A small encoder-decoder audio transcriber, trained from scratch.
Model: 12.6M parameters, log mel input, encoder arch transformer, encoder norm layernorm, encoder activation gelu, encoder moe expert_choice, encoder num experts 16, encoder layers 10, encoder width 160, decoder layers 6, decoder norm layernorm.
Training: adamw at rate 0.0028, 9100 steps, batches of 64.
Rows from expert 3 of block 5 of the audio encoder, named by matrix and row number. Rows with one number belong to one neuron. Each number is 50 + 12 x the weight over its row's rms, rounded and kept within 0 to 99. All counts start at 0. After the name is the row's rms in percent of the matrix's.
# up: expert up (encoder.blocks.5.mlp.up, 16x160x160), inputs 0-53
# down: expert down (encoder.blocks.5.mlp.down, 16x160x160, transposed), outputs 0-53
up.96 094:58 34 62 42 39 30 29 45 41 72 35 56 48 36 58 48 59 39 56 60 61 54 45 47 52 41 45 73 43 51 49 54 42 36 34 44 57 27 36 59 62 74 64 38 60 43 61 25 57 75 42 52 41 61
down.96 097:57 50 41 49 60 71 65 61 57 60 52 39 26 49 45 61 52 54 47 60 60 56 53 36 40 72 53 54 51 42 51 56 66 34 30 52 78 49 51 62 56 42 58 68 34 45 53 54 64 55 30 52 61 51
up.97 095:66 51 56 52 67 48 62 45 44 61 58 44 33 34 66 45 19 46 53 29 39 47 51 61 36 56 55 46 43 62 33 47 39 53 51 53 33 50 42 49 61 61 40 45 52 63 51 63 36 45 58 52 27 60
down.97 098:45 61 60 34 46 37 30 68 61 57 49 36 58 41 46 67 41 62 62 52 35 45 54 49 51 53 57 46 51 63 49 68 54 34 69 45 76 44 38 44 60 58 40 61 55 58 62 62 38 40 54 69 39 36
up.98 107:64 42 56 40 47 59 48 40 50 55 37 45 49 53 37 52 46 34 46 56 54 50 45 35 46 46 45 30 56 40 36 63 57 48 57 39 53 51 65 55 50 24 37 47 52 49 57 70 47 51 50 55 47 52
down.98 091:32 51 58 45 35 53 52 38 50 49 47 44 72 58 39 46 64 61 15 50 51 54 56 62 62 44 62 45 52 54 57 65 42 58 64 66 46 66 28 59 47 66 69 49 53 47 28 57 54 61 39 49 35 64
up.99 094:37 46 53 52 51 57 50 38 34 45 38 41 31 39 55 71 37 47 32 60 41 37 52 35 26 49 42 45 32 35 55 56 57 46 72 54 22 68 64 58 43 52 58 51 59 39 50 48 62 70 51 51 66 54
down.99 112:70 54 46 73 45 50 62 58 77 56 49 67 56 55 45 62 49 51 54 51 66 59 43 43 55 88 60 40 56 44 60 48 47 68 58 59 55 62 32 35 37 38 48 22 56 49 65 42 52 44 44 50 48 67
up.100 099:45 38 58 38 43 51 44 55 74 53 66 54 38 36 62 64 32 56 59 50 49 41 49 64 40 63 46 46 45 25 51 54 51 43 36 37 44 59 48 60 56 75 54 37 56 60 48 44 55 48 40 42 43 41
down.100 095:75 41 41 34 58 33 50 62 57 41 63 48 33 62 57 49 30 59 65 42 60 48 37 38 22 34 49 48 66 48 50 57 56 44 59 31 37 50 67 38 60 63 63 46 47 63 37 45 62 47 66 54 42 64
up.101 106:43 61 46 47 43 31 59 68 61 53 79 44 60 68 16 47 47 43 66 38 78 32 60 44 50 57 54 57 43 57 42 28 71 60 52 35 55 71 44 33 57 45 48 71 56 61 46 39 56 53 52 58 33 45
down.101 097:34 43 35 42 54 72 59 52 58 48 60 63 67 55 52 53 62 72 50 55 45 77 32 76 44 46 63 43 65 55 73 61 57 46 33 36 47 47 45 63 46 68 67 70 43 44 63 59 34 45 67 15 36 36
up.102 105:60 62 44 52 54 48 48 21 60 41 52 65 50 58 67 58 59 53 45 53 94 68 41 35 56 35 64 57 53 41 51 61 28 51 49 53 62 69 45 39 45 53 66 62 40 23 39 54 43 35 45 60 32 50
down.102 103:19 74 49 52 44 55 38 15 47 44 46 46 55 60 44 61 34 53 46 49 53 61 41 49 52 39 51 46 54 38 32 38 49 43 43 32 63 46 60 27 58 78 39 49 45 57 58 50 54 55 42 45 42 60
up.103 095:38 43 44 71 52 47 56 41 63 50 68 68 48 33 38 38 60 62 69 49 52 50 37 60 41 41 49 33 65 57 39 56 35 48 55 43 47 47 41 46 45 39 41 52 26 41 32 60 42 42 32 68 56 43
down.103 100:58 30 52 37 70 47 22 50 38 49 53 51 59 79 32 44 29 46 62 58 44 36 41 57 68 45 52 76 54 63 55 71 25 39 54 34 49 62 31 56 33 60 40 66 53 51 49 38 55 51 21 49 54 59
up.104 103:27 41 29 59 42 64 70 25 66 62 43 51 50 47 59 31 38 48 52 62 47 56 48 58 56 53 56 36 50 64 24 58 43 39 53 53 47 56 37 55 74 69 36 37 51 54 70 47 63 31 47 30 38 56
down.104 109:54 32 42 48 46 40 42 26 35 62 61 50 57 60 56 52 48 71 44 55 58 52 49 37 52 48 54 65 40 42 51 59 56 67 53 53 45 61 72 61 51 30 52 43 44 48 63 60 60 45 62 62 38 55
up.105 107:36 46 69 71 50 50 47 64 57 54 47 62 54 40 40 59 65 42 51 47 38 66 57 57 52 14 53 38 53 38 57 62 34 47 44 47 73 48 46 57 64 64 31 60 51 46 47 50 45 39 66 41 50 55
down.105 097:67 32 39 64 27 46 51 29 59 52 60 38 46 42 56 58 38 45 57 37 50 31 71 41 32 61 37 56 45 51 65 60 63 52 41 63 47 26 35 45 55 49 35 47 48 35 50 57 43 50 59 42 46 49
up.106 110:62 41 73 70 47 74 57 34 53 61 54 44 51 51 74 54 20 27 39 57 31 59 59 28 50 54 56 62 65 62 48 55 46 36 43 45 46 48 51 62 74 62 65 51 38 42 46 52 30 33 55 43 52 65
down.106 096:46 50 73 21 51 33 62 58 72 61 46 30 52 56 59 56 34 44 57 53 48 46 52 58 63 60 43 55 44 72 49 69 55 36 42 38 45 44 20 36 64 43 64 46 64 43 71 60 67 65 55 29 50 40
up.107 109:46 60 27 28 48 77 52 51 58 67 53 44 48 46 56 44 64 64 48 28 15 57 43 59 55 62 49 75 34 33 54 59 45 54 43 51 32 45 50 68 51 49 61 39 62 65 67 53 38 62 61 63 42 55
down.107 102:60 46 51 42 53 47 44 66 58 51 45 60 50 30 57 47 44 69 30 20 15 39 45 60 46 46 43 42 60 48 69 35 41 58 40 50 39 49 48 58 73 52 69 43 28 57 41 40 44 34 34 41 56 66
up.108 099:57 75 45 42 31 65 67 45 48 44 40 54 48 62 48 59 59 58 67 28 50 39 68 61 44 24 32 61 56 39 54 35 71 36 61 60 60 47 43 61 64 45 46 52 54 34 55 46 37 19 51 74 64 31
down.108 109:49 71 69 54 35 58 60 54 34 47 45 47 61 55 56 62 43 41 54 52 62 50 25 64 48 51 55 36 38 33 47 65 39 50 70 36 64 72 54 57 63 46 57 45 58 32 60 46 46 53 48 55 58 65
up.109 102:23 59 51 45 45 56 39 59 34 61 37 53 35 16 57 71 57 78 59 54 51 51 55 49 29 42 52 52 62 70 47 51 45 40 28 36 50 41 49 34 63 51 45 44 58 49 51 58 44 38 22 40 34 45
down.109 103:48 65 67 63 42 54 41 37 47 56 69 49 42 48 44 55 46 53 45 42 40 44 51 49 43 49 43 58 53 48 66 45 48 51 25 58 52 46 47 36 35 33 42 68 32 39 74 65 65 33 50 50 66 68
up.110 094:24 61 45 57 35 68 55 58 36 47 47 70 41 50 64 73 45 50 35 55 32 39 56 50 29 40 58 65 67 60 38 15 58 59 54 47 53 50 76 43 51 59 38 53 24 45 41 49 43 48 67 21 65 43
down.110 096:68 55 48 52 55 55 59 52 61 36 47 43 28 78 51 39 47 53 45 55 35 41 43 46 46 47 55 37 57 44 37 34 34 27 56 38 58 26 55 70 44 68 67 54 55 42 39 43 42 55 59 57 53 42
up.111 102:70 56 32 40 54 54 62 52 75 40 64 40 57 50 48 51 52 57 52 60 30 48 30 21 50 38 49 45 27 59 35 26 31 59 27 56 33 53 69 27 21 50 39 70 54 43 54 60 46 44 60 59 43 59
down.111 112:46 61 55 39 34 62 44 70 56 48 60 60 59 51 46 14 45 44 51 55 70 47 59 55 43 45 60 56 76 72 56 42 49 47 57 48 76 49 45 69 47 56 63 70 56 45 64 24 58 54 74 42 70 49
up.112 099:45 61 37 49 46 64 66 74 55 51 62 50 76 58 47 56 34 41 32 49 45 57 39 64 23 66 41 54 48 60 41 59 47 55 72 53 26 53 55 34 44 41 30 39 47 57 57 67 43 48 38 36 38 39
down.112 107:40 36 44 52 59 66 48 48 64 32 48 32 57 45 70 74 35 41 61 35 35 38 56 44 27 26 49 44 66 34 54 46 36 44 76 32 65 55 76 80 48 60 45 61 58 51 26 67 45 47 26 59 59 40
up.113 092:63 51 56 46 45 44 53 54 62 63 35 33 46 31 29 52 32 33 45 50 40 62 36 53 56 55 66 42 56 26 43 71 55 48 57 62 66 54 32 51 55 60 74 57 68 54 42 58 58 33 75 54 49 59
down.113 098:49 68 35 54 44 32 57 51 74 51 64 64 66 47 22 47 44 51 48 33 57 54 63 63 19 54 46 43 54 44 51 61 73 55 61 56 56 47 38 55 41 76 88 58 42 52 57 62 54 69 75 55 35 34
up.114 094:46 57 73 50 45 40 53 50 58 38 68 72 51 63 64 43 39 48 51 55 39 59 43 36 65 41 31 44 63 51 54 67 68 33 67 60 40 44 67 48 69 31 57 52 58 46 40 50 25 38 43 59 73 69
down.114 102:50 46 48 66 64 50 34 54 57 55 43 21 69 50 52 39 43 43 75 60 41 68 48 42 66 37 31 45 40 58 57 37 65 45 59 42 45 56 55 52 45 27 53 41 38 53 42 49 63 55 39 50 39 49
up.115 098:62 58 40 59 57 46 47 38 38 52 47 44 31 47 54 59 27 42 36 33 26 55 48 58 82 45 32 53 38 53 35 30 54 68 64 63 44 71 47 41 31 34 40 51 57 53 56 35 52 65 64 40 56 34
down.115 104:52 40 45 66 48 45 40 35 25 49 32 51 46 57 53 35 28 35 49 59 58 42 39 49 56 51 51 36 35 64 56 54 68 40 32 46 67 44 57 54 22 78 46 47 48 56 74 37 16 78 52 62 53 33
up.116 101:67 34 63 34 43 39 41 29 72 45 31 57 50 45 42 70 25 73 71 45 47 47 37 36 43 34 61 42 50 65 59 50 35 46 33 60 60 52 56 39 59 24 49 51 57 35 44 32 40 43 83 52 38 51
down.116 101:50 62 42 41 62 43 70 59 53 36 54 57 55 60 29 53 71 53 63 35 49 42 68 30 35 38 39 34 55 46 45 54 37 46 37 58 49 49 57 47 60 50 42 55 42 63 50 52 41 59 50 44 49 41
up.117 103:59 61 61 40 57 56 58 46 68 41 47 48 63 52 37 46 21 58 63 55 62 52 52 31 71 44 50 43 46 50 49 48 72 47 58 51 47 51 49 69 45 54 45 41 13 36 33 46 74 35 53 51 61 33
down.117 105:46 46 48 33 42 35 40 46 44 54 62 64 47 56 33 73 37 59 37 64 48 51 65 54 54 58 28 49 76 54 62 48 60 44 47 51 67 52 12 48 49 36 45 40 52 57 49 38 49 55 66 54 49 69
up.118 093:45 38 62 60 48 42 57 66 54 32 64 34 83 52 43 26 52 40 61 43 37 46 36 55 43 61 44 48 47 45 54 39 42 45 69 60 41 56 56 17 56 43 39 47 51 54 55 39 33 40 50 54 71 41
down.118 104:66 58 33 72 33 58 56 41 34 35 40 37 52 74 72 70 61 51 52 52 47 77 54 44 32 44 47 61 46 70 34 44 52 52 59 43 55 61 60 43 43 59 28 41 50 51 56 45 68 40 68 51 44 43
up.119 102:60 55 47 51 54 58 50 58 49 47 39 21 41 43 39 70 56 35 39 27 34 26 38 46 51 44 37 25 63 47 65 58 63 64 42 48 29 31 64 45 69 52 54 47 47 46 40 53 31 49 50 54 27 39
down.119 101:38 65 48 42 69 43 42 34 51 46 49 61 66 46 52 60 40 60 65 48 61 43 37 41 40 53 49 44 52 47 62 54 38 41 44 34 27 60 35 47 27 49 59 67 58 54 75 67 59 56 27 24 49 67
up.120 095:56 51 50 54 39 55 47 47 37 40 52 53 49 51 40 38 49 56 45 51 70 32 42 46 67 67 48 46 43 59 40 55 40 47 56 50 68 67 58 39 53 58 31 51 47 66 44 62 60 41 65 45 66 44
down.120 104:42 47 42 46 61 36 62 55 32 69 63 29 55 71 59 61 45 38 37 53 44 76 57 46 55 32 58 44 61 48 64 48 34 59 35 53 44 60 35 59 63 67 80 38 19 50 41 47 35 46 51 48 66 39
up.121 091:46 37 51 42 58 58 45 70 55 48 55 54 47 55 60 49 46 50 50 57 53 76 59 53 61 36 50 33 56 50 62 42 38 53 46 55 54 47 52 59 45 46 33 48 61 25 28 39 38 72 28 40 56 54
down.121 095:46 37 48 55 53 65 53 57 46 35 56 73 50 35 60 49 65 53 37 74 58 56 49 44 62 43 51 63 49 57 65 55 64 54 63 36 57 43 50 66 51 53 62 43 50 51 64 49 35 40 58 34 76 39
up.122 098:54 34 47 41 41 64 27 48 43 46 44 64 44 39 63 49 43 48 49 39 54 30 45 26 45 60 60 65 33 41 47 46 34 51 41 48 67 60 50 49 37 50 74 49 47 48 42 38 55 33 61 56 74 61
down.122 106:70 53 71 79 29 34 51 39 42 49 66 53 56 63 51 67 44 58 36 72 73 47 53 67 56 50 71 40 55 37 31 40 47 44 36 76 53 62 42 59 42 55 41 65 50 64 49 61 66 40 48 39 12 62
up.123 097:43 52 31 54 60 26 70 46 73 47 38 51 44 62 39 62 64 63 72 52 63 51 47 63 46 63 50 60 59 43 52 60 39 39 15 50 35 22 47 37 42 58 46 49 49 33 24 37 54 60 46 50 49 62
down.123 109:38 42 50 47 37 67 54 41 42 57 56 73 57 64 57 51 68 37 39 34 47 36 50 71 42 55 68 55 71 47 47 35 35 54 59 49 47 61 64 45 49 32 46 33 26 40 42 62 38 34 52 29 44 44
up.124 109:65 47 61 65 54 60 44 47 42 47 48 62 63 57 41 41 52 64 51 58 53 36 53 31 56 45 47 52 48 50 55 37 52 52 43 35 44 55 76 57 36 56 51 60 82 38 59 45 62 41 50 65 28 40
down.124 107:53 66 47 44 53 45 49 68 68 41 48 52 30 64 51 51 49 32 70 45 50 46 43 42 30 65 49 34 47 60 47 45 48 34 55 52 36 54 43 51 43 66 53 47 40 42 28 72 72 34 43 57 47 48
up.125 098:43 38 40 44 55 58 58 67 34 53 53 37 59 47 46 35 60 37 42 47 50 64 41 34 46 52 58 53 33 51 36 37 38 58 33 35 53 57 45 64 52 55 47 59 54 45 55 41 62 35 26 22 30 53
down.125 095:47 63 65 41 49 39 34 43 40 59 54 60 49 37 41 31 20 67 40 38 45 39 51 51 53 47 35 57 60 28 25 38 58 40 38 47 36 47 25 72 38 53 60 43 43 45 45 44 51 29 71 40 51 40
up.126 095:34 73 55 54 59 61 44 55 67 59 32 71 55 50 53 33 58 60 51 46 55 47 60 35 74 62 41 42 44 45 58 36 41 56 53 70 84 72 36 50 45 43 20 40 66 42 73 47 65 48 54 52 77 55
down.126 106:76 38 67 44 54 51 61 46 42 47 78 40 34 49 46 44 44 34 54 53 49 56 35 50 73 38 54 63 49 41 48 52 66 44 42 55 60 42 47 35 92 44 44 49 40 31 55 45 50 48 30 48 57 61
up.127 096:48 50 33 48 61 58 67 32 52 65 31 44 53 69 50 38 37 56 76 67 55 39 52 38 74 27 59 74 48 41 46 53 35 56 48 74 70 55 43 70 51 49 54 40 35 60 67 57 35 58 30 42 51 40
down.127 096:64 58 63 49 45 12 50 70 42 60 41 34 59 37 65 57 50 58 55 52 43 35 52 42 33 53 55 58 48 45 55 54 51 24 43 30 33 64 38 49 53 77 55 60 42 52 36 47 73 56 39 31 48 33
up.128 109:68 58 47 74 50 39 50 40 69 56 53 44 46 36 73 53 60 49 44 55 61 41 61 73 64 69 42 42 47 32 45 58 46 55 34 55 47 43 63 25 45 40 50 43 51 53 40 38 54 40 50 56 46 53
down.128 097:65 56 34 36 51 59 67 42 45 47 59 47 56 58 41 66 60 47 54 39 39 47 63 52 42 61 56 45 47 56 49 38 33 57 58 54 45 50 59 46 36 63 55 61 53 44 69 60 46 56 66 59 53 45
up.129 099:32 59 58 47 61 47 59 56 53 50 51 42 52 41 48 48 51 46 60 66 43 43 38 51 47 44 49 66 42 63 47 33 63 39 44 54 61 48 14 58 66 52 73 60 62 76 72 28 40 51 48 63 43 55
down.129 112:75 68 26 39 28 74 71 44 70 59 50 37 67 45 36 56 75 72 54 56 43 52 31 59 60 68 45 44 37 54 53 76 43 58 54 44 45 50 73 42 50 39 67 41 65 65 56 59 41 51 47 47 42 65
up.130 099:55 61 44 43 63 58 47 48 65 57 54 48 31 31 66 36 53 39 47 58 54 39 25 64 36 41 32 43 43 45 70 40 54 47 37 46 57 53 45 53 57 41 61 67 33 40 36 38 52 46 76 43 47 49
down.130 106:64 64 32 66 53 70 53 59 39 36 39 67 73 68 53 44 27 44 58 44 42 59 37 66 67 59 72 45 91 52 45 50 52 41 43 45 47 40 76 43 48 44 59 40 43 66 36 45 41 55 51 59 61 53
up.131 103:41 53 45 24 51 37 50 55 31 59 41 58 52 46 54 29 59 57 61 64 56 41 43 55 57 43 52 54 39 55 40 61 57 60 58 44 33 63 43 57 49 57 46 45 68 45 47 45 40 46 42 45 62 46
down.131 102:52 64 59 44 52 48 41 49 56 61 46 69 33 70 62 40 72 48 64 52 48 32 45 37 52 36 61 73 52 63 62 55 68 45 54 33 43 53 44 66 32 51 30 31 51 47 42 61 57 58 58 57 53 59
up.132 101:42 43 42 56 38 42 44 65 69 47 58 52 54 63 73 55 25 51 45 33 52 16 30 35 41 42 54 56 57 61 68 46 62 40 39 54 61 66 37 37 59 64 46 50 37 49 58 56 41 47 54 51 51 69
down.132 095:50 46 53 55 44 46 48 39 80 54 52 63 65 60 52 52 41 69 43 64 47 61 55 45 63 54 41 73 54 52 40 61 63 44 31 50 54 34 24 52 45 52 51 28 61 48 29 61 33 69 67 40 49 47
up.133 097:43 45 54 68 48 64 51 59 33 68 48 66 40 31 65 45 65 63 46 39 75 47 61 46 58 50 50 47 60 55 49 54 51 49 57 63 57 54 67 48 59 33 68 54 57 50 51 49 48 40 57 52 50 62
down.133 101:47 47 28 22 49 64 36 42 66 41 35 42 62 68 43 37 49 54 62 39 41 35 46 64 38 52 51 53 46 39 51 57 50 25 34 44 52 42 55 61 45 47 22 52 36 58 57 41 38 62 17 48 58 47
up.134 094:55 61 49 74 42 77 35 56 56 47 44 57 53 74 46 65 65 45 59 47 55 53 66 34 53 47 52 49 57 52 36 78 37 63 28 75 37 65 57 41 61 44 36 58 40 56 50 64 62 45 31 54 33 63
down.134 086:52 52 34 44 85 47 41 81 36 66 42 70 70 55 43 77 49 40 68 51 53 25 73 31 70 36 41 66 51 46 55 36 49 41 43 60 53 39 32 60 60 59 42 39 21 50 49 56 46 50 51 37 51 48
up.135 088:35 42 71 62 39 71 54 44 56 44 45 48 52 50 63 61 30 46 46 57 64 54 59 55 42 59 47 50 52 67 75 51 45 63 43 55 26 50 44 28 45 42 84 55 48 55 37 49 55 33 50 57 31 75
down.135 098:47 38 54 67 46 73 12 54 49 48 45 41 54 39 47 54 36 56 56 34 63 52 53 31 46 37 29 65 43 49 45 46 43 44 60 41 49 57 69 47 38 32 47 51 53 46 39 43 33 55 62 61 31 47
up.136 098:35 43 41 43 49 73 25 44 55 58 54 46 45 30 40 32 36 54 68 42 55 46 48 40 53 40 62 50 13 41 43 44 56 47 68 45 85 43 74 53 67 47 57 48 53 59 45 32 37 63 61 49 56 46
down.136 104:31 38 47 61 41 66 47 48 51 38 57 44 55 59 49 62 66 48 49 40 51 59 35 36 65 36 63 38 50 51 55 61 48 57 55 56 50 60 68 52 48 39 62 66 68 62 50 25 63 25 42 45 38 80
up.137 103:58 49 23 29 40 33 59 42 39 50 68 54 63 39 65 69 61 52 72 46 48 49 58 63 53 44 48 68 56 46 55 38 62 32 54 55 33 49 64 59 63 47 71 52 57 64 43 76 38 47 29 79 50 32
down.137 088:64 52 48 37 55 65 42 46 42 51 40 89 48 68 40 66 66 64 37 55 62 57 44 47 45 59 43 52 54 31 56 69 78 60 58 74 58 38 37 61 55 35 49 43 45 59 78 50 53 51 69 60 63 69
up.138 100:43 34 74 24 70 60 45 44 63 55 47 33 70 52 43 35 36 62 43 49 34 35 39 62 48 52 57 40 60 44 47 32 58 67 40 56 58 45 54 57 60 56 62 49 40 44 29 48 42 47 44 50 70 54
down.138 096:48 62 31 50 48 52 50 62 58 57 49 56 52 45 43 40 39 50 54 59 31 69 35 52 46 43 52 50 35 46 65 57 66 34 39 31 60 57 40 48 37 36 42 39 56 49 27 50 33 48 38 46 44 60
up.139 098:56 48 56 39 56 59 35 52 52 36 50 48 34 42 58 36 24 37 40 36 61 31 42 43 43 72 57 58 46 57 55 60 55 48 41 63 65 50 65 49 38 39 57 35 65 41 44 50 46 42 66 51 65 48
down.139 097:51 63 45 50 49 48 41 42 66 63 36 58 52 58 42 77 39 69 54 62 40 74 50 58 46 77 50 34 71 45 44 41 48 33 55 48 49 39 38 56 51 76 49 61 62 54 41 44 43 60 40 41 57 51
up.140 099:49 43 38 37 55 53 65 34 62 49 31 38 56 29 65 56 28 43 38 49 47 46 36 53 51 40 71 43 69 38 74 60 34 47 36 49 49 47 39 38 66 47 22 41 51 63 45 71 41 41 42 53 49 50
down.140 098:31 50 45 39 51 52 53 64 61 54 45 39 50 44 38 62 41 38 55 54 54 52 42 59 50 33 46 51 66 62 48 37 72 55 53 38 54 55 73 52 38 56 37 50 52 30 49 48 60 31 51 62 54 70
up.141 104:44 52 48 59 52 47 42 31 41 66 55 53 46 69 51 61 35 58 53 56 40 53 36 46 62 62 48 28 70 46 72 61 62 70 49 66 76 65 49 37 58 57 66 56 20 43 50 48 59 22 51 36 30 43
down.141 100:65 49 53 47 72 43 58 53 69 45 61 46 59 47 45 72 54 41 65 28 48 33 55 52 62 54 63 56 63 64 52 46 86 42 39 42 36 54 45 78 29 38 64 36 45 40 49 53 26 44 46 59 85 31
up.142 101:39 71 55 57 39 44 50 69 57 56 26 62 53 51 52 59 65 57 45 43 57 66 73 35 56 64 35 55 61 53 34 71 55 59 70 55 32 44 37 54 50 37 78 69 54 55 56 65 62 43 55 60 50 71
down.142 104:63 45 41 65 36 33 48 38 37 60 43 74 48 44 60 57 54 37 69 47 43 44 44 70 29 38 57 27 49 20 36 50 45 70 72 43 30 46 45 41 42 64 42 33 64 51 50 66 43 60 38 57 59 43
up.143 108:50 52 49 56 55 26 76 43 69 52 46 45 70 30 60 58 48 43 23 45 45 61 82 66 40 56 65 39 57 58 57 47 55 56 51 39 79 56 40 38 82 53 61 51 46 42 63 66 63 49 74 61 61 50
down.143 110:58 33 36 64 57 64 52 61 53 42 30 29 68 56 62 51 35 40 45 78 61 28 62 69 49 43 56 37 72 55 61 72 48 64 39 45 57 63 36 73 43 59 60 60 33 43 58 70 44 64 51 55 52 26
up.144 096:42 48 64 24 46 58 39 51 49 43 43 40 58 27 44 44 46 52 57 33 54 69 62 41 50 58 71 53 38 41 62 60 52 42 60 49 51 32 43 22 29 51 30 62 22 43 75 58 48 53 40 46 48 68
down.144 100:73 54 48 58 43 36 52 79 55 40 64 65 40 56 50 60 55 35 69 42 45 57 40 61 31 60 37 42 56 65 53 57 48 50 45 58 51 59 37 48 60 35 58 52 63 57 54 53 47 62 66 58 37 52
up.145 099:53 55 52 35 28 63 53 41 50 72 54 49 52 60 34 64 31 47 52 66 44 53 55 61 43 53 51 49 46 47 45 37 38 48 61 54 53 54 41 74 44 52 42 50 54 69 44 72 32 42 61 54 58 44
down.145 094:36 74 65 55 44 62 39 44 47 40 48 46 43 56 52 68 46 46 42 62 45 57 61 43 53 39 43 45 65 43 46 47 56 48 62 41 28 49 48 51 49 51 52 55 58 49 18 51 38 53 44 55 30 51
up.146 099:63 57 52 44 41 45 66 51 59 57 33 64 28 41 40 42 57 62 44 36 37 53 48 59 66 43 74 32 44 50 45 25 38 46 56 41 64 29 64 59 53 67 61 48 34 50 36 52 34 47 46 62 66 55
down.146 091:63 55 62 37 48 37 48 64 49 56 42 43 49 65 55 55 42 30 56 31 37 41 52 63 45 61 56 50 58 44 54 63 62 72 56 75 37 27 15 54 56 32 48 47 60 44 58 29 69 42 48 59 45 57
up.147 105:51 46 55 42 38 51 54 62 45 54 41 60 77 47 24 61 65 80 27 54 60 41 40 58 58 41 62 67 57 45 44 41 68 29 47 66 59 58 56 40 37 55 53 51 64 26 60 38 43 24 62 67 56 57
down.147 101:63 62 40 45 51 47 38 49 64 55 37 46 56 59 34 55 44 54 60 50 65 34 31 45 58 59 97 28 72 62 46 36 57 50 40 32 68 39 42 30 44 65 63 63 35 60 63 79 45 56 62 32 58 46
up.148 093:70 43 55 48 56 32 51 41 66 43 58 44 28 21 57 71 54 53 54 34 61 25 34 49 63 58 51 39 59 47 45 46 68 59 53 46 62 50 19 71 60 50 28 51 50 39 55 68 45 48 53 47 45 39
down.148 098:44 71 39 20 67 46 51 63 67 65 57 31 40 24 31 79 33 56 50 54 46 26 47 49 59 64 46 50 48 67 53 58 54 43 33 62 51 53 47 52 50 46 60 55 48 57 41 48 60 45 66 50 59 52
up.149 104:58 60 54 35 58 65 40 52 49 49 60 46 67 56 46 62 58 53 48 48 67 49 28 46 47 65 53 48 40 67 67 32 44 55 41 42 57 56 42 58 54 60 50 61 50 37 33 52 36 50 45 65 30 61
down.149 094:51 47 64 30 60 52 39 46 67 59 64 43 66 56 37 60 22 41 29 41 63 40 66 65 68 53 35 64 67 62 55 55 34 32 30 53 70 34 31 40 38 55 42 39 59 37 65 49 38 50 65 56 48 56
up.150 095:41 46 54 58 62 49 33 27 42 54 46 45 82 62 69 61 43 50 44 50 40 68 76 50 49 60 61 46 51 38 59 58 51 62 61 49 69 40 34 23 58 21 44 79 71 50 52 50 38 62 25 54 43 31
down.150 096:66 47 51 59 46 58 43 44 53 43 57 46 48 51 54 55 70 48 42 44 42 53 39 54 47 68 30 58 50 49 44 62 42 81 38 68 42 57 49 42 58 43 60 41 47 64 67 44 45 27 56 49 67 48
up.151 099:73 49 57 66 54 39 61 54 38 53 56 47 63 50 48 56 33 24 46 47 52 46 45 57 65 47 52 40 29 51 48 36 35 59 52 44 64 57 52 36 55 36 46 77 39 60 39 58 33 52 51 40 33 37
down.151 109:54 61 40 59 69 50 32 50 48 56 51 50 48 60 35 37 34 44 53 49 46 30 37 66 73 30 68 52 48 44 34 52 36 41 57 31 32 59 47 51 51 44 48 31 39 54 41 71 69 53 59 47 32 41
up.152 097:42 72 64 48 45 42 44 48 60 63 56 59 62 58 58 45 60 38 52 51 60 45 51 43 53 35 18 30 50 57 36 50 50 70 65 26 59 56 48 58 54 53 52 49 50 53 31 54 55 55 54 41 49 36
down.152 093:62 30 47 58 47 68 59 62 47 56 56 51 41 43 57 51 59 53 60 52 60 44 52 34 53 54 42 66 32 52 53 46 39 38 62 61 41 39 54 40 61 54 56 57 47 55 43 49 42 33 86 33 52 43
up.153 092:41 39 64 55 39 47 57 38 58 41 30 59 62 43 46 54 53 55 47 70 37 51 27 24 48 56 66 65 62 69 51 48 45 66 53 39 71 56 64 68 54 41 77 46 59 55 58 50 60 64 48 73 43 54
down.153 109:41 55 38 57 48 36 66 67 69 38 58 28 40 58 74 66 41 48 54 61 45 50 64 33 34 49 52 68 64 43 58 64 65 48 54 55 42 59 48 89 53 58 43 67 42 67 44 64 40 49 45 64 65 57
up.154 101:38 36 21 46 52 44 66 36 44 49 62 47 66 38 64 50 43 56 45 59 43 48 38 45 47 53 78 46 63 47 31 53 62 60 55 33 67 51 42 64 44 36 58 42 32 30 57 39 53 54 38 63 65 45
down.154 095:55 69 61 40 55 47 32 61 55 38 72 48 44 59 43 50 38 41 29 51 58 68 69 56 33 44 43 25 34 43 44 30 45 51 57 52 67 57 59 54 60 41 42 51 50 47 47 43 54 35 29 38 55 37
up.155 102:56 47 37 37 54 32 49 57 59 53 74 58 63 41 67 36 58 47 69 48 54 29 47 54 77 58 47 42 65 23 63 53 62 50 28 58 54 56 62 32 46 56 64 47 60 59 43 43 37 60 53 50 64 55
down.155 100:53 50 34 33 54 54 65 73 29 45 49 55 53 49 40 49 61 46 56 46 62 44 43 61 39 67 52 63 41 50 43 52 49 41 46 42 45 55 48 36 76 29 56 62 64 43 71 53 57 68 57 47 41 48
up.156 089:58 43 67 36 69 43 70 42 66 40 76 41 46 51 31 34 61 37 60 45 89 47 69 51 54 50 72 61 72 54 66 49 28 33 54 69 55 39 29 60 55 37 46 62 54 30 48 65 45 56 50 48 76 64
down.156 099:45 38 54 32 76 51 33 57 45 63 64 44 62 48 42 43 48 68 53 45 31 51 41 41 54 41 52 32 51 35 43 32 58 57 47 58 37 53 61 58 48 39 64 55 56 58 61 40 44 62 36 17 37 36